Weights of a small image diffusion model.
Model: 48-pixel images, arch uvit, activation geglu, patch size [8, 8].
Training: adamw at rate 0.00066, 40000 steps, batches of 64.
Data: trained on aerial photos of the United States (SatlasPretrain), 101725 training examples, 25.2 epochs.
Rows from block 2, named by matrix and row number. Rows with one number belong to one attention dimension. Each number is 200 + 30 x the weight over its row's rms, rounded and kept within 0 to 999. All counts start at 0. After the name is the row's rms in percent of the matrix's.
# v: attention query, key and value (stacked) (model.blocks.2.attn.qkv.weight, 1152x384, the v third), inputs 256-383
# proj: attention output (model.blocks.2.attn.proj.weight, 384x384, transposed), outputs 256-383
v.28,101,180,228,216,177,266,212,200,242,227,191,133,248,234,192,178,152,233,207,242,204,212,245,190,190,185,227,189,231,201,271,196,175,200,220,216,209,283,171,216,192,159,223,182,194,160,243,187,188,196,129,192,201,186,214,262,197,218,191,202,196,206,237,123,202,212,230,149,220,204,201,205,243,179,187,194,178,196,241,216,285,236,164,207,161,163,228,147,187,208,219,284,218,191,184,222,195,226,194,204,215,140,198,198,217,150,177,271,191,166,169,176,211,221,237,184,154,185,197,139,220,202,200,186,226,219,184,221,165
proj.28,092,176,185,225,169,173,170,229,211,227,240,208,201,182,169,172,199,153,152,152,176,147,212,224,210,242,210,221,197,227,197,194,197,201,255,205,140,178,208,215,182,195,228,219,169,207,190,244,207,186,183,229,189,218,226,187,183,221,211,214,205,134,215,254,136,184,177,226,220,166,247,144,185,243,243,253,201,210,258,148,206,188,280,235,222,208,150,256,190,172,208,130,180,248,182,180,189,227,198,190,139,181,236,194,176,159,217,182,246,204,231,209,194,170,202,229,266,238,198,244,211,237,240,200,205,171,161,187,182
v.29,110,180,188,199,214,219,212,235,149,206,113,247,182,170,155,222,225,197,240,210,210,224,204,217,206,175,170,180,176,233,185,215,208,196,175,191,273,186,183,214,198,225,127,173,219,186,178,220,208,208,197,192,220,178,167,187,145,240,189,204,214,194,196,296,175,184,172,190,158,174,179,213,214,171,196,208,214,197,210,182,114,169,212,188,238,199,191,223,198,155,223,170,177,232,196,238,190,154,215,183,200,222,229,196,186,248,179,250,205,245,214,229,206,233,174,242,151,203,205,221,187,193,252,194,182,176,188,209,216
proj.29,101,193,191,216,235,129,209,171,234,200,250,208,206,194,220,233,186,282,154,167,208,196,180,144,140,153,179,196,206,191,196,183,248,229,208,246,186,179,197,203,199,171,224,153,213,215,245,171,231,215,192,158,206,210,176,201,217,110,211,207,208,230,170,153,259,189,229,172,235,214,195,213,171,166,256,214,212,216,139,210,233,204,158,221,160,206,244,142,188,238,182,243,230,189,194,219,202,176,197,243,182,247,173,165,210,165,217,165,155,221,130,203,206,221,184,143,178,195,217,232,212,193,151,221,188,227,186,173,187
v.30,123,179,150,199,187,204,211,241,223,186,240,198,212,205,206,204,184,209,218,215,207,166,246,129,174,151,218,169,178,226,207,231,173,207,227,193,242,198,191,191,201,192,173,225,202,180,207,148,185,192,192,202,211,232,218,206,204,212,211,215,194,209,216,232,212,245,187,159,204,217,204,221,218,177,165,190,254,195,250,212,191,209,141,198,200,194,180,207,178,232,234,231,182,240,223,188,199,218,241,166,179,210,241,235,218,209,178,232,207,229,181,197,190,184,187,171,170,209,206,140,195,215,199,234,188,232,166,163,190
proj.30,131,228,204,204,122,171,160,208,189,207,190,239,200,203,182,139,189,224,239,219,179,190,185,234,190,202,220,201,197,185,241,191,234,185,267,197,210,162,230,210,190,205,186,196,231,278,263,229,153,239,93,191,140,148,207,166,174,209,224,216,224,147,203,246,200,163,190,211,227,176,215,220,167,243,203,194,168,207,205,208,299,141,246,224,230,226,189,225,195,191,197,202,204,178,228,242,204,202,153,198,175,178,196,223,216,168,225,188,206,174,170,210,235,180,176,190,267,239,221,220,218,250,220,222,195,164,163,217,172
v.31,087,239,223,231,206,172,210,222,178,206,181,218,236,159,186,209,244,197,135,224,270,240,203,180,185,243,190,190,178,174,152,216,210,201,204,263,191,148,234,174,231,201,158,221,240,192,206,235,207,204,249,205,150,192,228,215,189,172,198,164,240,207,200,149,207,208,204,219,192,224,236,142,200,200,194,207,146,186,203,145,151,214,216,201,243,198,184,201,202,241,177,162,208,169,153,172,168,174,239,186,186,199,178,273,182,195,192,165,195,190,226,219,230,244,210,189,204,200,242,179,168,219,177,178,177,182,241,207,194
proj.31,081,147,194,206,238,258,193,199,232,140,194,205,159,211,246,185,173,195,264,176,197,176,180,203,229,195,205,155,226,189,223,207,234,180,178,200,202,216,204,182,177,176,205,177,145,184,208,176,176,208,193,188,233,256,233,170,205,188,176,232,198,216,203,242,200,195,207,215,148,215,131,234,209,203,155,134,261,205,146,251,222,223,180,180,195,214,246,235,224,203,182,202,153,149,258,250,205,196,169,172,239,233,195,157,191,202,214,182,185,229,175,206,220,227,203,205,175,230,175,221,196,148,204,207,206,247,192,240,172
v.32,142,186,162,210,178,201,199,189,217,205,279,190,251,168,168,219,228,190,205,168,204,176,204,161,151,164,210,215,196,223,200,175,166,216,199,200,199,194,209,202,198,141,201,231,209,232,250,179,155,193,204,239,192,188,227,224,220,226,189,167,147,232,218,182,202,232,189,208,235,198,183,237,217,191,191,176,200,155,252,184,235,184,166,198,209,182,195,205,206,203,220,210,194,159,227,179,187,215,217,178,194,209,164,205,197,171,225,184,216,222,211,196,227,209,241,177,200,226,208,167,196,179,128,192,228,221,176,152,162
proj.32,153,220,199,183,120,226,204,217,176,176,150,212,177,233,229,167,206,218,216,221,186,206,143,194,251,216,189,191,228,190,202,205,194,207,218,238,188,224,219,204,189,234,145,208,207,247,206,252,161,229,232,233,213,187,169,206,228,217,209,162,208,217,203,266,180,185,174,213,221,283,153,195,186,159,181,195,198,246,164,161,207,201,202,173,244,258,172,224,182,189,166,219,207,209,194,172,173,234,130,249,253,167,174,196,183,199,235,171,188,154,185,241,199,222,225,150,201,186,183,156,155,197,215,197,271,112,166,218,179
v.33,123,180,187,244,145,278,177,223,242,197,194,136,209,221,121,224,151,220,232,198,187,206,235,244,202,153,212,209,236,239,199,203,165,203,215,214,183,287,198,212,181,195,186,191,211,190,265,168,188,207,174,212,211,169,206,254,169,216,207,179,239,218,221,206,181,222,192,153,218,209,205,262,259,236,223,211,201,219,238,191,204,209,123,211,223,202,168,164,205,171,187,209,206,169,223,230,218,203,182,155,169,165,198,165,216,157,168,225,231,213,165,197,183,209,253,192,196,177,202,218,255,210,214,189,217,191,175,209,187
proj.33,119,223,215,171,195,160,201,177,206,255,203,186,171,177,186,146,277,123,174,206,162,191,197,173,143,226,179,235,204,206,185,165,168,191,250,204,226,110,197,224,201,240,151,253,161,183,149,250,242,177,215,251,200,165,182,229,207,220,190,198,183,178,219,198,170,193,190,207,256,206,240,118,182,177,204,190,211,146,231,157,180,161,268,224,213,200,201,185,205,162,256,233,200,199,179,144,193,239,195,252,196,189,249,240,216,181,207,218,188,185,205,202,206,175,223,218,207,226,215,148,184,202,211,191,183,160,203,149,249
v.34,102,208,165,187,161,223,209,253,263,235,158,183,243,182,170,180,202,218,169,225,200,221,239,223,232,205,207,184,224,189,212,178,172,193,222,179,189,286,186,236,172,217,187,148,171,199,186,147,211,200,146,159,228,163,189,229,191,220,179,195,226,234,203,195,183,178,216,141,211,152,213,204,223,186,211,195,213,220,263,222,209,224,186,259,145,240,213,136,206,152,164,263,208,217,198,233,201,209,195,206,216,189,209,196,239,166,152,305,250,165,185,207,200,236,181,194,224,268,197,186,246,211,169,190,233,247,161,168,190
proj.34,089,129,229,241,162,117,208,195,203,220,245,197,175,195,216,198,188,225,179,158,174,175,245,205,140,201,206,184,202,230,199,174,190,188,203,234,193,191,204,206,206,162,259,219,212,157,215,247,214,175,228,210,197,186,206,220,213,229,178,225,216,145,217,181,162,210,186,191,251,212,194,187,208,164,166,245,191,159,186,167,211,212,212,179,214,177,170,207,197,220,190,186,190,250,167,193,191,177,220,189,132,143,257,179,181,157,207,152,154,246,192,205,185,204,194,216,153,189,182,236,186,203,234,192,237,198,199,190,212
v.35,119,184,214,187,216,211,184,223,187,186,141,227,147,186,174,200,220,182,208,202,203,283,202,214,189,190,178,183,191,198,143,236,288,205,194,234,203,154,211,206,164,220,174,175,203,167,186,250,223,198,217,243,222,212,171,195,141,214,179,194,226,199,182,256,235,193,205,205,152,157,202,182,224,189,212,244,245,191,169,181,154,173,172,179,242,241,179,226,221,160,204,130,190,178,192,218,190,233,277,176,180,239,225,198,195,194,211,199,210,282,229,194,185,203,149,272,154,218,206,194,172,194,191,205,170,177,210,183,209
proj.35,110,143,204,219,263,142,211,161,198,206,251,209,258,225,204,261,205,193,207,173,212,206,196,157,161,182,176,205,227,176,188,186,215,235,167,187,225,160,168,232,250,224,173,166,198,217,204,138,246,217,195,155,226,206,199,217,206,143,234,260,185,252,203,158,247,229,246,190,187,201,218,194,229,198,212,176,208,186,173,224,176,232,183,216,186,137,231,157,206,223,199,246,234,163,198,259,204,109,210,206,246,252,171,192,191,154,206,226,147,218,180,190,195,217,214,175,182,208,175,243,241,171,142,225,179,255,225,200,173
v.36,093,201,226,187,173,214,182,222,207,171,175,169,189,183,199,223,230,162,223,157,189,203,202,204,163,136,210,204,196,196,228,258,201,190,169,224,142,207,208,142,205,182,255,252,223,202,190,209,181,201,230,223,176,209,201,203,183,184,217,168,215,200,228,218,195,179,223,203,180,209,201,295,222,225,198,232,179,198,154,238,203,208,221,178,227,167,163,253,175,239,217,154,179,182,210,163,189,172,184,213,243,218,192,203,196,179,218,106,179,218,198,235,148,188,254,229,211,162,196,181,201,187,155,204,196,141,197,184,241
proj.36,082,271,217,181,257,217,185,188,209,235,188,226,189,239,227,164,200,193,186,244,232,182,181,185,243,204,174,206,203,204,197,210,218,204,229,160,256,175,201,202,175,229,166,165,186,198,194,187,212,213,205,226,180,186,196,201,190,187,171,207,196,235,182,209,256,232,257,220,190,213,232,163,201,197,222,143,184,180,211,179,215,182,202,205,241,203,200,216,195,172,231,237,208,170,236,200,196,256,200,204,207,221,164,204,237,228,234,270,201,202,254,166,203,208,189,200,196,189,248,204,171,168,197,170,143,265,254,211,196
v.37,096,168,215,217,229,160,210,169,123,210,211,292,182,208,269,193,200,232,123,184,239,184,157,151,230,175,178,176,227,199,142,167,179,187,155,173,265,207,184,185,201,173,166,157,199,235,218,177,250,204,197,171,206,227,171,180,261,170,205,217,210,191,202,202,212,211,214,197,175,184,165,178,118,122,202,169,191,181,160,162,159,216,255,172,204,195,169,226,194,180,168,156,217,202,180,219,183,196,173,173,199,222,195,209,200,244,209,170,169,261,202,169,208,190,184,191,194,173,190,249,178,181,244,176,197,241,216,222,188
proj.37,087,193,210,186,229,182,193,215,260,183,212,197,156,175,168,188,202,190,215,180,205,219,183,178,204,214,187,180,149,181,232,240,259,197,181,230,196,168,234,248,165,185,205,229,177,193,193,227,164,179,151,192,219,213,193,208,215,175,196,207,184,182,187,193,154,189,222,202,206,236,232,271,262,205,208,206,210,260,176,254,241,184,161,207,177,206,262,144,203,219,194,259,202,210,206,151,151,160,172,277,186,171,165,190,178,188,183,189,216,176,178,213,227,155,192,180,166,226,214,178,188,195,130,227,193,202,191,164,218
v.38,138,200,259,259,173,223,237,211,194,164,268,219,207,197,182,222,207,165,201,159,253,226,134,216,219,231,151,212,230,190,171,222,205,208,141,210,206,197,215,192,221,220,250,261,151,200,190,264,186,182,183,225,245,191,171,236,261,218,168,219,162,233,159,215,165,233,159,228,158,240,220,183,222,268,242,259,220,261,177,164,180,234,156,228,224,194,206,190,225,213,146,174,192,191,235,180,145,205,170,169,266,203,136,176,193,181,185,214,180,185,194,233,213,173,211,185,218,178,228,214,170,142,234,222,256,190,228,185,199
proj.38,166,242,167,177,167,246,231,170,204,203,196,180,199,194,211,136,217,237,212,237,197,205,213,215,186,244,144,226,182,156,217,187,239,238,227,191,256,235,184,176,198,197,183,195,229,194,204,124,190,166,252,197,171,206,177,252,209,211,266,229,205,216,274,186,237,194,171,176,223,179,229,199,173,192,169,192,202,158,221,232,178,233,227,167,186,187,191,190,190,169,187,174,180,193,179,189,251,207,220,206,184,240,183,234,186,263,215,167,236,170,215,251,210,245,192,212,234,195,232,167,187,163,193,154,250,175,234,211,187
v.39,108,200,217,209,239,171,234,151,171,192,225,210,201,177,291,199,184,203,142,157,227,209,199,174,181,216,226,191,187,169,244,197,229,209,185,161,194,138,213,178,228,181,230,240,180,220,231,230,213,199,246,204,223,222,218,163,239,180,193,195,201,171,214,152,244,199,203,239,167,205,194,138,217,197,158,173,142,192,152,175,257,193,252,216,208,152,193,224,197,232,205,150,192,172,180,134,185,192,206,229,256,233,198,184,205,211,223,155,164,218,246,174,200,176,195,195,182,236,215,203,159,188,171,194,161,215,268,196,160
proj.39,092,224,201,210,237,239,175,214,222,178,171,258,198,205,169,211,220,199,255,222,232,218,138,199,263,230,186,220,212,193,157,227,272,217,198,218,194,234,220,219,184,169,224,165,199,227,201,206,162,234,173,197,206,263,222,163,202,214,199,212,178,232,198,205,152,208,238,216,140,200,217,265,218,256,241,193,219,245,182,224,165,199,158,210,172,200,220,216,205,221,200,191,210,221,242,235,142,190,184,128,175,197,140,237,187,201,168,196,230,158,215,189,248,192,237,240,220,210,166,231,193,178,186,228,189,245,196,235,207
v.40,120,190,233,273,186,183,231,194,152,182,263,246,234,213,203,202,203,177,181,152,252,220,131,181,226,206,142,204,244,170,173,206,219,205,149,194,198,225,185,184,222,213,235,237,133,233,195,265,199,191,172,185,241,219,164,244,291,199,185,227,151,223,135,194,166,252,146,226,167,250,224,209,233,254,228,220,222,273,190,200,223,229,196,217,234,220,164,197,224,212,130,178,188,198,239,192,160,226,155,183,222,172,148,155,207,182,201,230,172,170,192,230,218,192,221,170,237,173,212,196,146,172,232,232,256,176,179,168,196
proj.40,141,241,168,174,173,252,208,183,217,198,222,192,164,172,197,139,228,239,235,246,170,185,244,221,188,242,163,232,179,175,223,191,211,212,229,168,265,215,201,194,198,212,191,227,258,196,196,100,165,176,221,208,165,196,215,233,202,221,259,245,214,212,279,210,248,183,175,192,232,165,230,223,140,189,146,201,185,141,220,219,155,216,188,161,182,175,202,196,210,186,206,191,156,177,180,190,249,203,233,216,176,254,182,228,165,263,216,174,223,173,239,240,209,214,214,212,218,195,223,170,190,157,161,162,251,193,249,227,192
v.41,090,163,172,214,192,176,187,202,169,155,232,245,163,166,255,195,239,198,182,160,167,227,202,211,217,182,211,185,204,212,141,178,153,222,193,205,187,170,205,173,186,178,208,219,212,279,235,183,215,199,231,237,242,193,266,232,241,162,186,156,201,201,180,180,226,205,160,192,170,160,197,152,216,156,219,161,196,194,223,166,219,188,238,192,223,220,175,207,212,188,195,160,178,185,254,182,174,223,220,174,185,218,174,193,207,219,230,169,186,208,252,204,193,192,247,177,219,214,201,209,245,177,169,248,173,167,195,187,152
proj.41,086,267,248,183,240,223,179,168,186,244,132,187,216,218,153,214,216,198,227,256,247,223,197,200,212,206,174,218,161,233,192,200,238,211,177,210,299,186,226,223,150,222,184,190,178,169,160,203,207,255,233,194,208,198,125,212,221,170,192,149,171,281,230,182,160,165,213,200,207,261,198,250,218,231,184,168,201,207,165,209,169,185,177,197,242,210,228,183,179,181,215,217,223,192,200,191,157,180,195,191,251,207,169,191,164,221,183,209,206,185,175,214,217,153,202,196,164,193,268,157,164,208,215,177,194,231,232,215,287
v.42,107,178,183,197,182,219,173,177,250,226,156,205,277,184,159,211,209,169,163,167,182,229,191,222,216,184,186,197,196,225,142,187,172,214,184,213,165,178,194,210,171,170,193,189,212,197,239,158,258,196,177,194,219,178,212,204,202,196,182,192,208,256,212,194,188,193,213,157,173,220,226,171,234,137,211,182,198,193,200,191,172,220,197,187,217,210,178,221,197,182,230,152,225,195,185,234,197,254,203,183,243,217,166,184,193,209,158,124,228,271,226,228,171,227,182,167,210,191,203,156,193,193,147,193,191,204,173,199,190
proj.42,110,201,218,196,210,136,230,217,202,218,189,212,143,197,201,206,218,226,181,169,237,196,202,160,203,178,177,165,191,218,183,204,209,189,196,221,258,185,249,234,202,195,239,209,173,195,181,230,200,254,256,225,216,217,143,270,228,153,194,199,214,226,219,189,173,207,245,141,283,224,191,204,201,170,207,192,222,190,95,208,237,229,175,188,205,168,227,110,204,193,199,253,223,193,207,166,152,178,175,261,203,184,193,182,181,172,203,223,156,210,172,215,191,205,198,222,114,211,209,220,179,192,180,187,182,226,252,226,215
v.43,090,219,168,197,280,200,166,236,162,195,192,285,184,180,224,207,227,213,200,214,162,240,176,170,224,173,191,160,204,202,171,200,209,199,200,198,221,144,207,183,204,197,180,181,209,236,167,229,221,200,215,207,228,196,189,180,171,196,195,193,260,156,194,254,199,215,179,185,201,210,209,175,236,161,227,200,221,203,184,196,113,171,232,197,233,192,168,235,196,199,223,195,195,211,143,206,197,183,230,182,214,202,188,190,206,227,181,170,144,230,199,249,171,203,173,200,198,193,198,257,162,165,234,210,191,223,160,246,190
proj.43,077,166,254,197,176,144,237,164,216,180,236,191,219,185,212,224,198,224,157,172,211,198,170,195,148,153,179,200,172,183,211,187,220,196,191,226,215,177,212,214,228,199,197,198,169,184,242,197,183,221,204,188,187,166,175,233,249,122,190,201,161,246,175,179,181,211,214,183,224,192,193,232,196,189,210,241,200,247,92,200,238,239,144,207,170,206,246,106,196,201,208,242,194,197,206,176,178,194,177,266,174,200,216,156,174,141,207,178,221,270,152,174,194,176,179,182,165,188,198,182,240,195,171,221,167,199,205,201,233
v.44,096,167,185,164,184,189,214,176,201,224,237,231,208,211,236,199,217,231,161,204,233,150,185,138,245,180,206,184,198,159,248,204,190,215,180,215,176,187,196,220,215,157,224,184,170,232,168,206,306,206,243,174,253,174,189,195,200,211,193,232,213,162,183,196,197,215,240,164,136,181,217,183,151,184,216,202,258,182,122,159,197,190,129,171,145,207,171,185,173,159,190,195,196,198,174,146,210,157,192,201,171,183,247,190,205,169,203,192,199,235,216,218,187,191,173,186,153,227,203,206,196,251,233,233,186,186,195,238,195
proj.44,095,178,197,258,215,150,222,193,191,185,197,220,177,181,185,185,152,235,190,219,193,215,202,205,223,216,207,207,138,190,184,154,231,219,227,216,186,159,238,263,219,140,225,185,193,205,266,189,173,218,88,165,182,273,218,185,226,170,236,181,205,226,159,205,193,208,200,184,229,178,238,218,248,227,239,201,193,208,197,222,221,177,192,251,195,208,246,173,200,204,217,187,202,214,224,229,189,135,205,181,199,186,187,224,146,213,184,200,204,185,183,179,171,203,200,222,201,237,238,197,220,199,145,211,148,239,193,212,173
v.45,134,179,207,203,258,196,210,220,132,225,133,296,194,146,193,223,200,208,177,193,214,229,231,202,239,244,188,185,197,214,178,179,221,203,207,158,240,246,203,202,189,200,181,174,214,131,140,172,205,203,166,191,196,194,161,180,212,226,180,230,206,176,194,232,174,198,192,221,206,137,173,174,155,137,139,204,228,209,183,249,165,194,258,236,196,204,201,189,205,172,175,166,206,190,148,226,203,200,190,227,203,211,198,207,191,253,211,210,167,218,217,178,192,215,164,211,189,202,192,200,174,208,219,202,191,241,202,210,221
proj.45,134,207,163,198,191,161,222,193,224,174,223,158,183,210,206,233,219,302,198,151,204,215,166,179,165,174,178,191,204,183,175,250,228,201,155,225,209,211,180,218,222,186,249,188,236,238,221,184,229,223,247,198,224,178,173,201,226,207,198,215,174,196,189,190,228,180,226,144,203,236,184,262,210,186,207,238,181,214,190,182,213,237,121,164,174,162,256,159,193,238,219,241,220,227,203,174,180,132,187,250,179,241,194,188,213,163,198,191,183,231,196,246,216,211,165,187,131,179,194,248,154,190,172,199,246,200,209,158,230
v.46,109,186,201,202,205,247,178,262,178,261,196,146,178,173,116,232,221,188,230,237,199,173,250,229,245,247,192,212,224,199,169,213,157,187,214,190,217,221,181,172,168,230,166,184,227,167,177,211,207,191,176,167,229,152,182,206,224,239,193,178,227,286,215,229,188,223,194,223,199,160,176,165,216,185,205,277,146,208,235,159,159,217,184,234,214,212,230,224,208,164,202,233,197,181,187,217,208,223,212,225,221,185,149,175,210,179,214,260,219,183,187,246,179,195,234,206,175,192,228,213,208,221,175,195,217,157,220,211,180
proj.46,112,207,175,160,219,169,213,141,191,190,203,205,205,241,220,193,171,210,149,177,214,229,199,190,129,169,180,257,190,241,144,153,208,225,193,236,267,208,199,208,209,227,221,215,212,172,170,176,193,265,287,206,187,215,161,220,167,211,177,211,150,176,182,192,199,203,215,142,228,228,172,151,184,158,243,203,238,177,116,241,239,212,186,151,170,152,178,147,193,222,155,184,178,221,201,194,231,216,192,237,219,177,232,165,206,201,198,195,188,268,184,200,187,234,139,210,184,241,172,215,124,201,231,185,148,208,204,239,259
v.47,097,241,231,205,196,254,241,209,163,156,233,218,172,238,218,197,217,234,218,223,214,170,201,182,181,204,188,220,189,176,268,187,218,196,201,182,235,196,176,203,252,217,173,185,199,194,209,241,208,188,184,191,218,215,231,218,209,209,214,207,205,154,154,223,194,218,227,213,173,202,187,229,186,241,215,217,212,242,184,190,210,207,132,185,181,172,207,196,215,254,112,218,196,197,184,171,185,152,210,229,166,186,202,161,180,141,244,190,159,177,204,183,184,179,265,200,158,217,190,273,186,196,214,191,222,190,161,252,218
proj.47,096,192,173,244,218,217,191,154,173,180,233,204,213,191,194,160,180,180,209,231,173,210,170,234,210,211,217,241,181,194,171,165,223,225,220,223,149,183,170,217,212,180,171,215,198,211,190,194,152,223,158,187,224,187,251,168,153,191,187,183,194,169,179,207,238,205,138,260,162,170,210,191,208,241,223,234,167,168,236,175,174,170,194,250,176,258,235,197,184,175,242,143,156,196,187,223,242,226,199,137,188,157,219,234,185,240,211,210,226,184,212,171,207,211,176,207,307,234,263,198,204,188,239,266,178,169,135,166,217
v.48,116,194,144,201,220,244,174,161,266,227,203,193,216,175,201,211,218,191,128,153,231,254,242,188,164,217,203,193,195,194,165,200,201,228,246,209,192,271,199,255,202,134,237,218,177,201,201,203,214,195,241,232,206,235,250,247,170,248,194,201,186,162,225,190,199,182,206,179,216,212,200,210,220,184,191,159,200,199,201,237,235,211,230,201,200,195,204,187,170,184,205,189,209,140,178,235,201,212,208,184,212,235,194,201,190,170,181,197,237,204,210,184,245,211,176,171,177,227,215,170,194,172,163,169,255,217,201,219,174
proj.48,123,179,256,179,186,221,242,195,208,172,227,218,183,175,237,198,190,268,207,249,172,170,155,214,239,200,182,184,220,185,236,223,166,233,151,229,139,202,166,149,195,230,136,137,236,194,202,124,217,263,163,190,236,145,182,197,214,169,203,194,280,227,183,161,208,200,206,194,156,213,173,235,178,175,202,225,142,188,244,181,185,225,156,185,209,205,191,185,176,211,239,146,196,241,170,165,240,195,224,192,232,188,193,208,199,202,196,183,206,235,189,226,227,171,172,190,209,195,189,220,223,198,218,237,202,168,210,125,195
v.49,092,201,226,216,209,191,224,235,200,189,174,199,218,211,250,176,213,203,252,204,237,180,169,240,235,209,187,238,187,210,236,171,150,207,171,232,182,196,213,236,209,242,152,213,168,203,208,192,187,209,245,175,221,165,180,209,224,174,190,194,148,196,202,213,215,200,191,198,230,153,215,251,203,197,189,218,221,214,308,200,183,237,199,241,207,169,205,181,228,191,154,253,199,193,196,193,244,188,141,220,206,148,200,212,215,191,219,157,160,191,249,149,216,239,199,196,228,161,196,209,210,185,171,216,196,188,160,243,173
proj.49,077,211,232,169,207,169,197,157,198,259,258,224,200,182,206,235,176,191,141,177,224,194,239,175,153,214,191,212,188,213,161,210,253,210,248,149,176,205,186,172,195,193,167,172,212,246,187,188,201,218,180,215,197,163,242,200,222,228,218,230,182,222,223,129,228,225,193,270,168,203,199,207,216,202,188,214,184,207,176,209,188,181,204,186,242,183,217,224,199,209,225,233,157,209,183,230,209,220,214,155,244,273,184,224,255,175,193,181,210,200,138,209,142,233,176,217,197,199,158,231,217,162,225,202,187,219,194,195,179
v.50,097,142,166,223,212,223,203,184,167,209,225,235,165,218,258,227,245,169,149,176,235,232,210,144,210,233,223,215,156,209,154,202,165,197,167,166,227,231,168,219,207,212,232,236,217,169,125,193,258,195,223,194,237,202,230,168,166,204,204,172,230,213,180,215,185,225,182,192,186,165,157,144,154,172,204,189,251,206,165,223,198,167,237,185,122,193,158,166,183,199,221,191,204,163,180,195,154,187,262,254,182,203,197,156,126,170,181,223,192,215,195,171,209,181,195,164,219,269,191,171,170,210,179,204,198,209,215,204,208
proj.50,084,220,162,166,152,176,189,177,185,184,184,207,231,192,211,185,154,243,220,222,199,195,184,253,218,135,201,202,198,194,175,194,218,214,227,232,177,175,243,198,196,155,214,165,238,184,286,178,182,224,196,155,186,214,223,220,219,209,201,172,210,191,182,211,182,180,172,141,206,225,196,245,208,211,214,222,158,239,151,168,219,216,158,218,255,226,212,209,182,200,205,199,245,242,177,214,180,181,205,185,180,180,180,285,208,234,166,161,259,214,158,217,203,245,156,222,166,213,213,227,158,180,221,178,217,169,169,128,204
v.51,105,156,241,218,186,231,187,199,201,156,191,243,194,209,198,247,219,197,239,144,179,199,185,181,232,115,263,210,262,218,209,216,180,184,219,180,163,193,205,184,202,200,247,181,207,127,179,174,211,226,159,231,150,214,218,189,195,161,244,171,203,206,155,200,191,229,167,210,192,222,201,191,201,225,198,163,200,197,218,222,146,173,180,166,222,211,190,209,214,184,191,164,210,198,229,216,205,132,197,213,163,197,238,200,221,178,249,173,175,175,222,184,202,147,246,220,171,200,176,196,239,170,193,204,204,287,183,192,199
proj.51,142,187,249,155,210,149,204,243,172,161,229,209,186,226,203,145,213,192,190,253,182,172,213,165,157,179,174,142,190,221,203,238,173,135,187,201,223,134,195,254,174,227,141,192,175,193,174,286,172,115,229,246,225,235,231,216,203,203,203,189,191,171,183,211,163,203,214,171,213,188,212,212,181,223,195,197,266,207,139,220,179,238,148,221,211,202,235,188,232,218,178,219,204,188,223,166,177,255,227,210,206,237,192,211,178,249,201,223,177,194,172,152,181,229,199,189,205,212,141,179,191,184,175,194,236,247,157,209,233
v.52,132,190,204,246,205,177,191,238,218,205,232,200,205,173,218,219,156,176,221,154,233,220,193,176,169,229,187,183,192,243,206,189,219,220,160,196,213,241,200,193,197,176,179,238,226,213,178,229,199,215,245,208,207,205,209,204,196,215,119,203,144,224,179,200,159,215,171,230,156,215,164,196,218,238,266,196,196,207,158,170,175,208,178,216,186,165,180,214,191,255,108,142,137,181,198,185,178,221,196,190,290,239,172,157,212,175,216,224,193,227,201,221,221,183,240,189,153,209,191,210,183,213,161,268,252,196,205,211,212
proj.52,162,178,202,179,185,216,201,187,156,203,164,205,235,161,183,170,241,206,179,209,166,191,234,184,247,183,170,157,178,152,198,192,196,258,278,216,251,184,191,214,225,233,212,219,159,219,226,217,209,170,201,224,161,197,153,197,184,238,291,181,200,208,253,202,211,174,215,142,246,181,185,182,221,205,167,166,212,177,212,192,191,192,230,183,175,197,198,199,131,158,239,238,258,171,206,193,234,195,170,185,169,216,186,243,211,258,211,160,210,178,154,184,189,222,167,220,272,171,227,189,199,181,223,161,239,210,208,252,172
v.53,078,208,145,227,198,98,226,193,172,215,209,157,171,211,192,180,204,166,163,222,190,235,163,159,170,194,188,192,200,219,176,186,215,191,204,231,226,196,221,166,165,215,246,192,208,211,197,193,205,205,186,203,177,227,213,172,215,77,196,180,150,213,198,169,203,199,205,215,195,188,188,159,175,222,182,220,138,218,199,237,204,204,203,190,219,228,194,237,178,241,214,124,233,182,209,166,136,234,194,170,206,227,175,179,148,210,240,209,208,198,152,242,203,212,199,217,222,224,206,178,186,209,189,212,206,186,201,211,197
proj.53,066,190,220,160,191,241,208,162,188,206,176,202,215,167,221,192,198,195,171,164,163,217,171,237,217,184,215,197,241,187,230,223,157,202,173,242,227,216,177,216,183,194,243,197,192,164,209,195,214,180,177,148,216,228,152,238,183,275,213,155,173,167,181,235,188,196,193,123,232,195,238,173,228,178,183,185,251,230,187,220,269,236,199,182,222,134,177,144,179,191,191,234,156,195,220,241,195,157,224,192,209,198,233,191,190,219,192,209,176,215,231,211,225,208,188,206,222,202,223,217,206,217,231,202,174,202,282,203,206
v.54,147,216,166,217,213,162,191,167,122,212,209,155,205,239,168,234,237,166,161,192,176,243,195,139,217,181,209,238,162,179,170,176,159,206,214,207,224,217,244,273,243,172,252,218,165,168,245,264,208,195,193,223,230,169,207,215,201,179,236,135,185,241,226,222,211,198,161,204,245,217,201,143,257,152,148,209,190,216,207,182,239,190,185,221,194,249,182,217,202,196,195,231,205,161,241,156,194,212,199,187,173,181,142,167,177,228,226,173,218,148,130,202,201,185,222,183,221,149,202,243,238,181,228,183,246,165,186,175,148
proj.54,155,217,218,161,193,216,220,146,202,173,218,196,186,204,268,230,172,224,146,186,215,171,193,225,154,218,180,206,166,229,224,189,180,195,192,230,161,207,191,148,149,235,189,198,241,177,177,158,192,173,213,159,153,229,213,254,197,210,174,228,187,160,164,199,206,203,169,139,190,233,206,229,166,179,239,227,231,219,257,197,162,252,178,130,178,148,214,183,212,213,180,179,154,220,176,220,201,214,181,216,210,196,217,181,157,192,171,204,204,215,261,264,180,222,162,220,152,199,148,193,141,160,134,223,167,271,225,192,214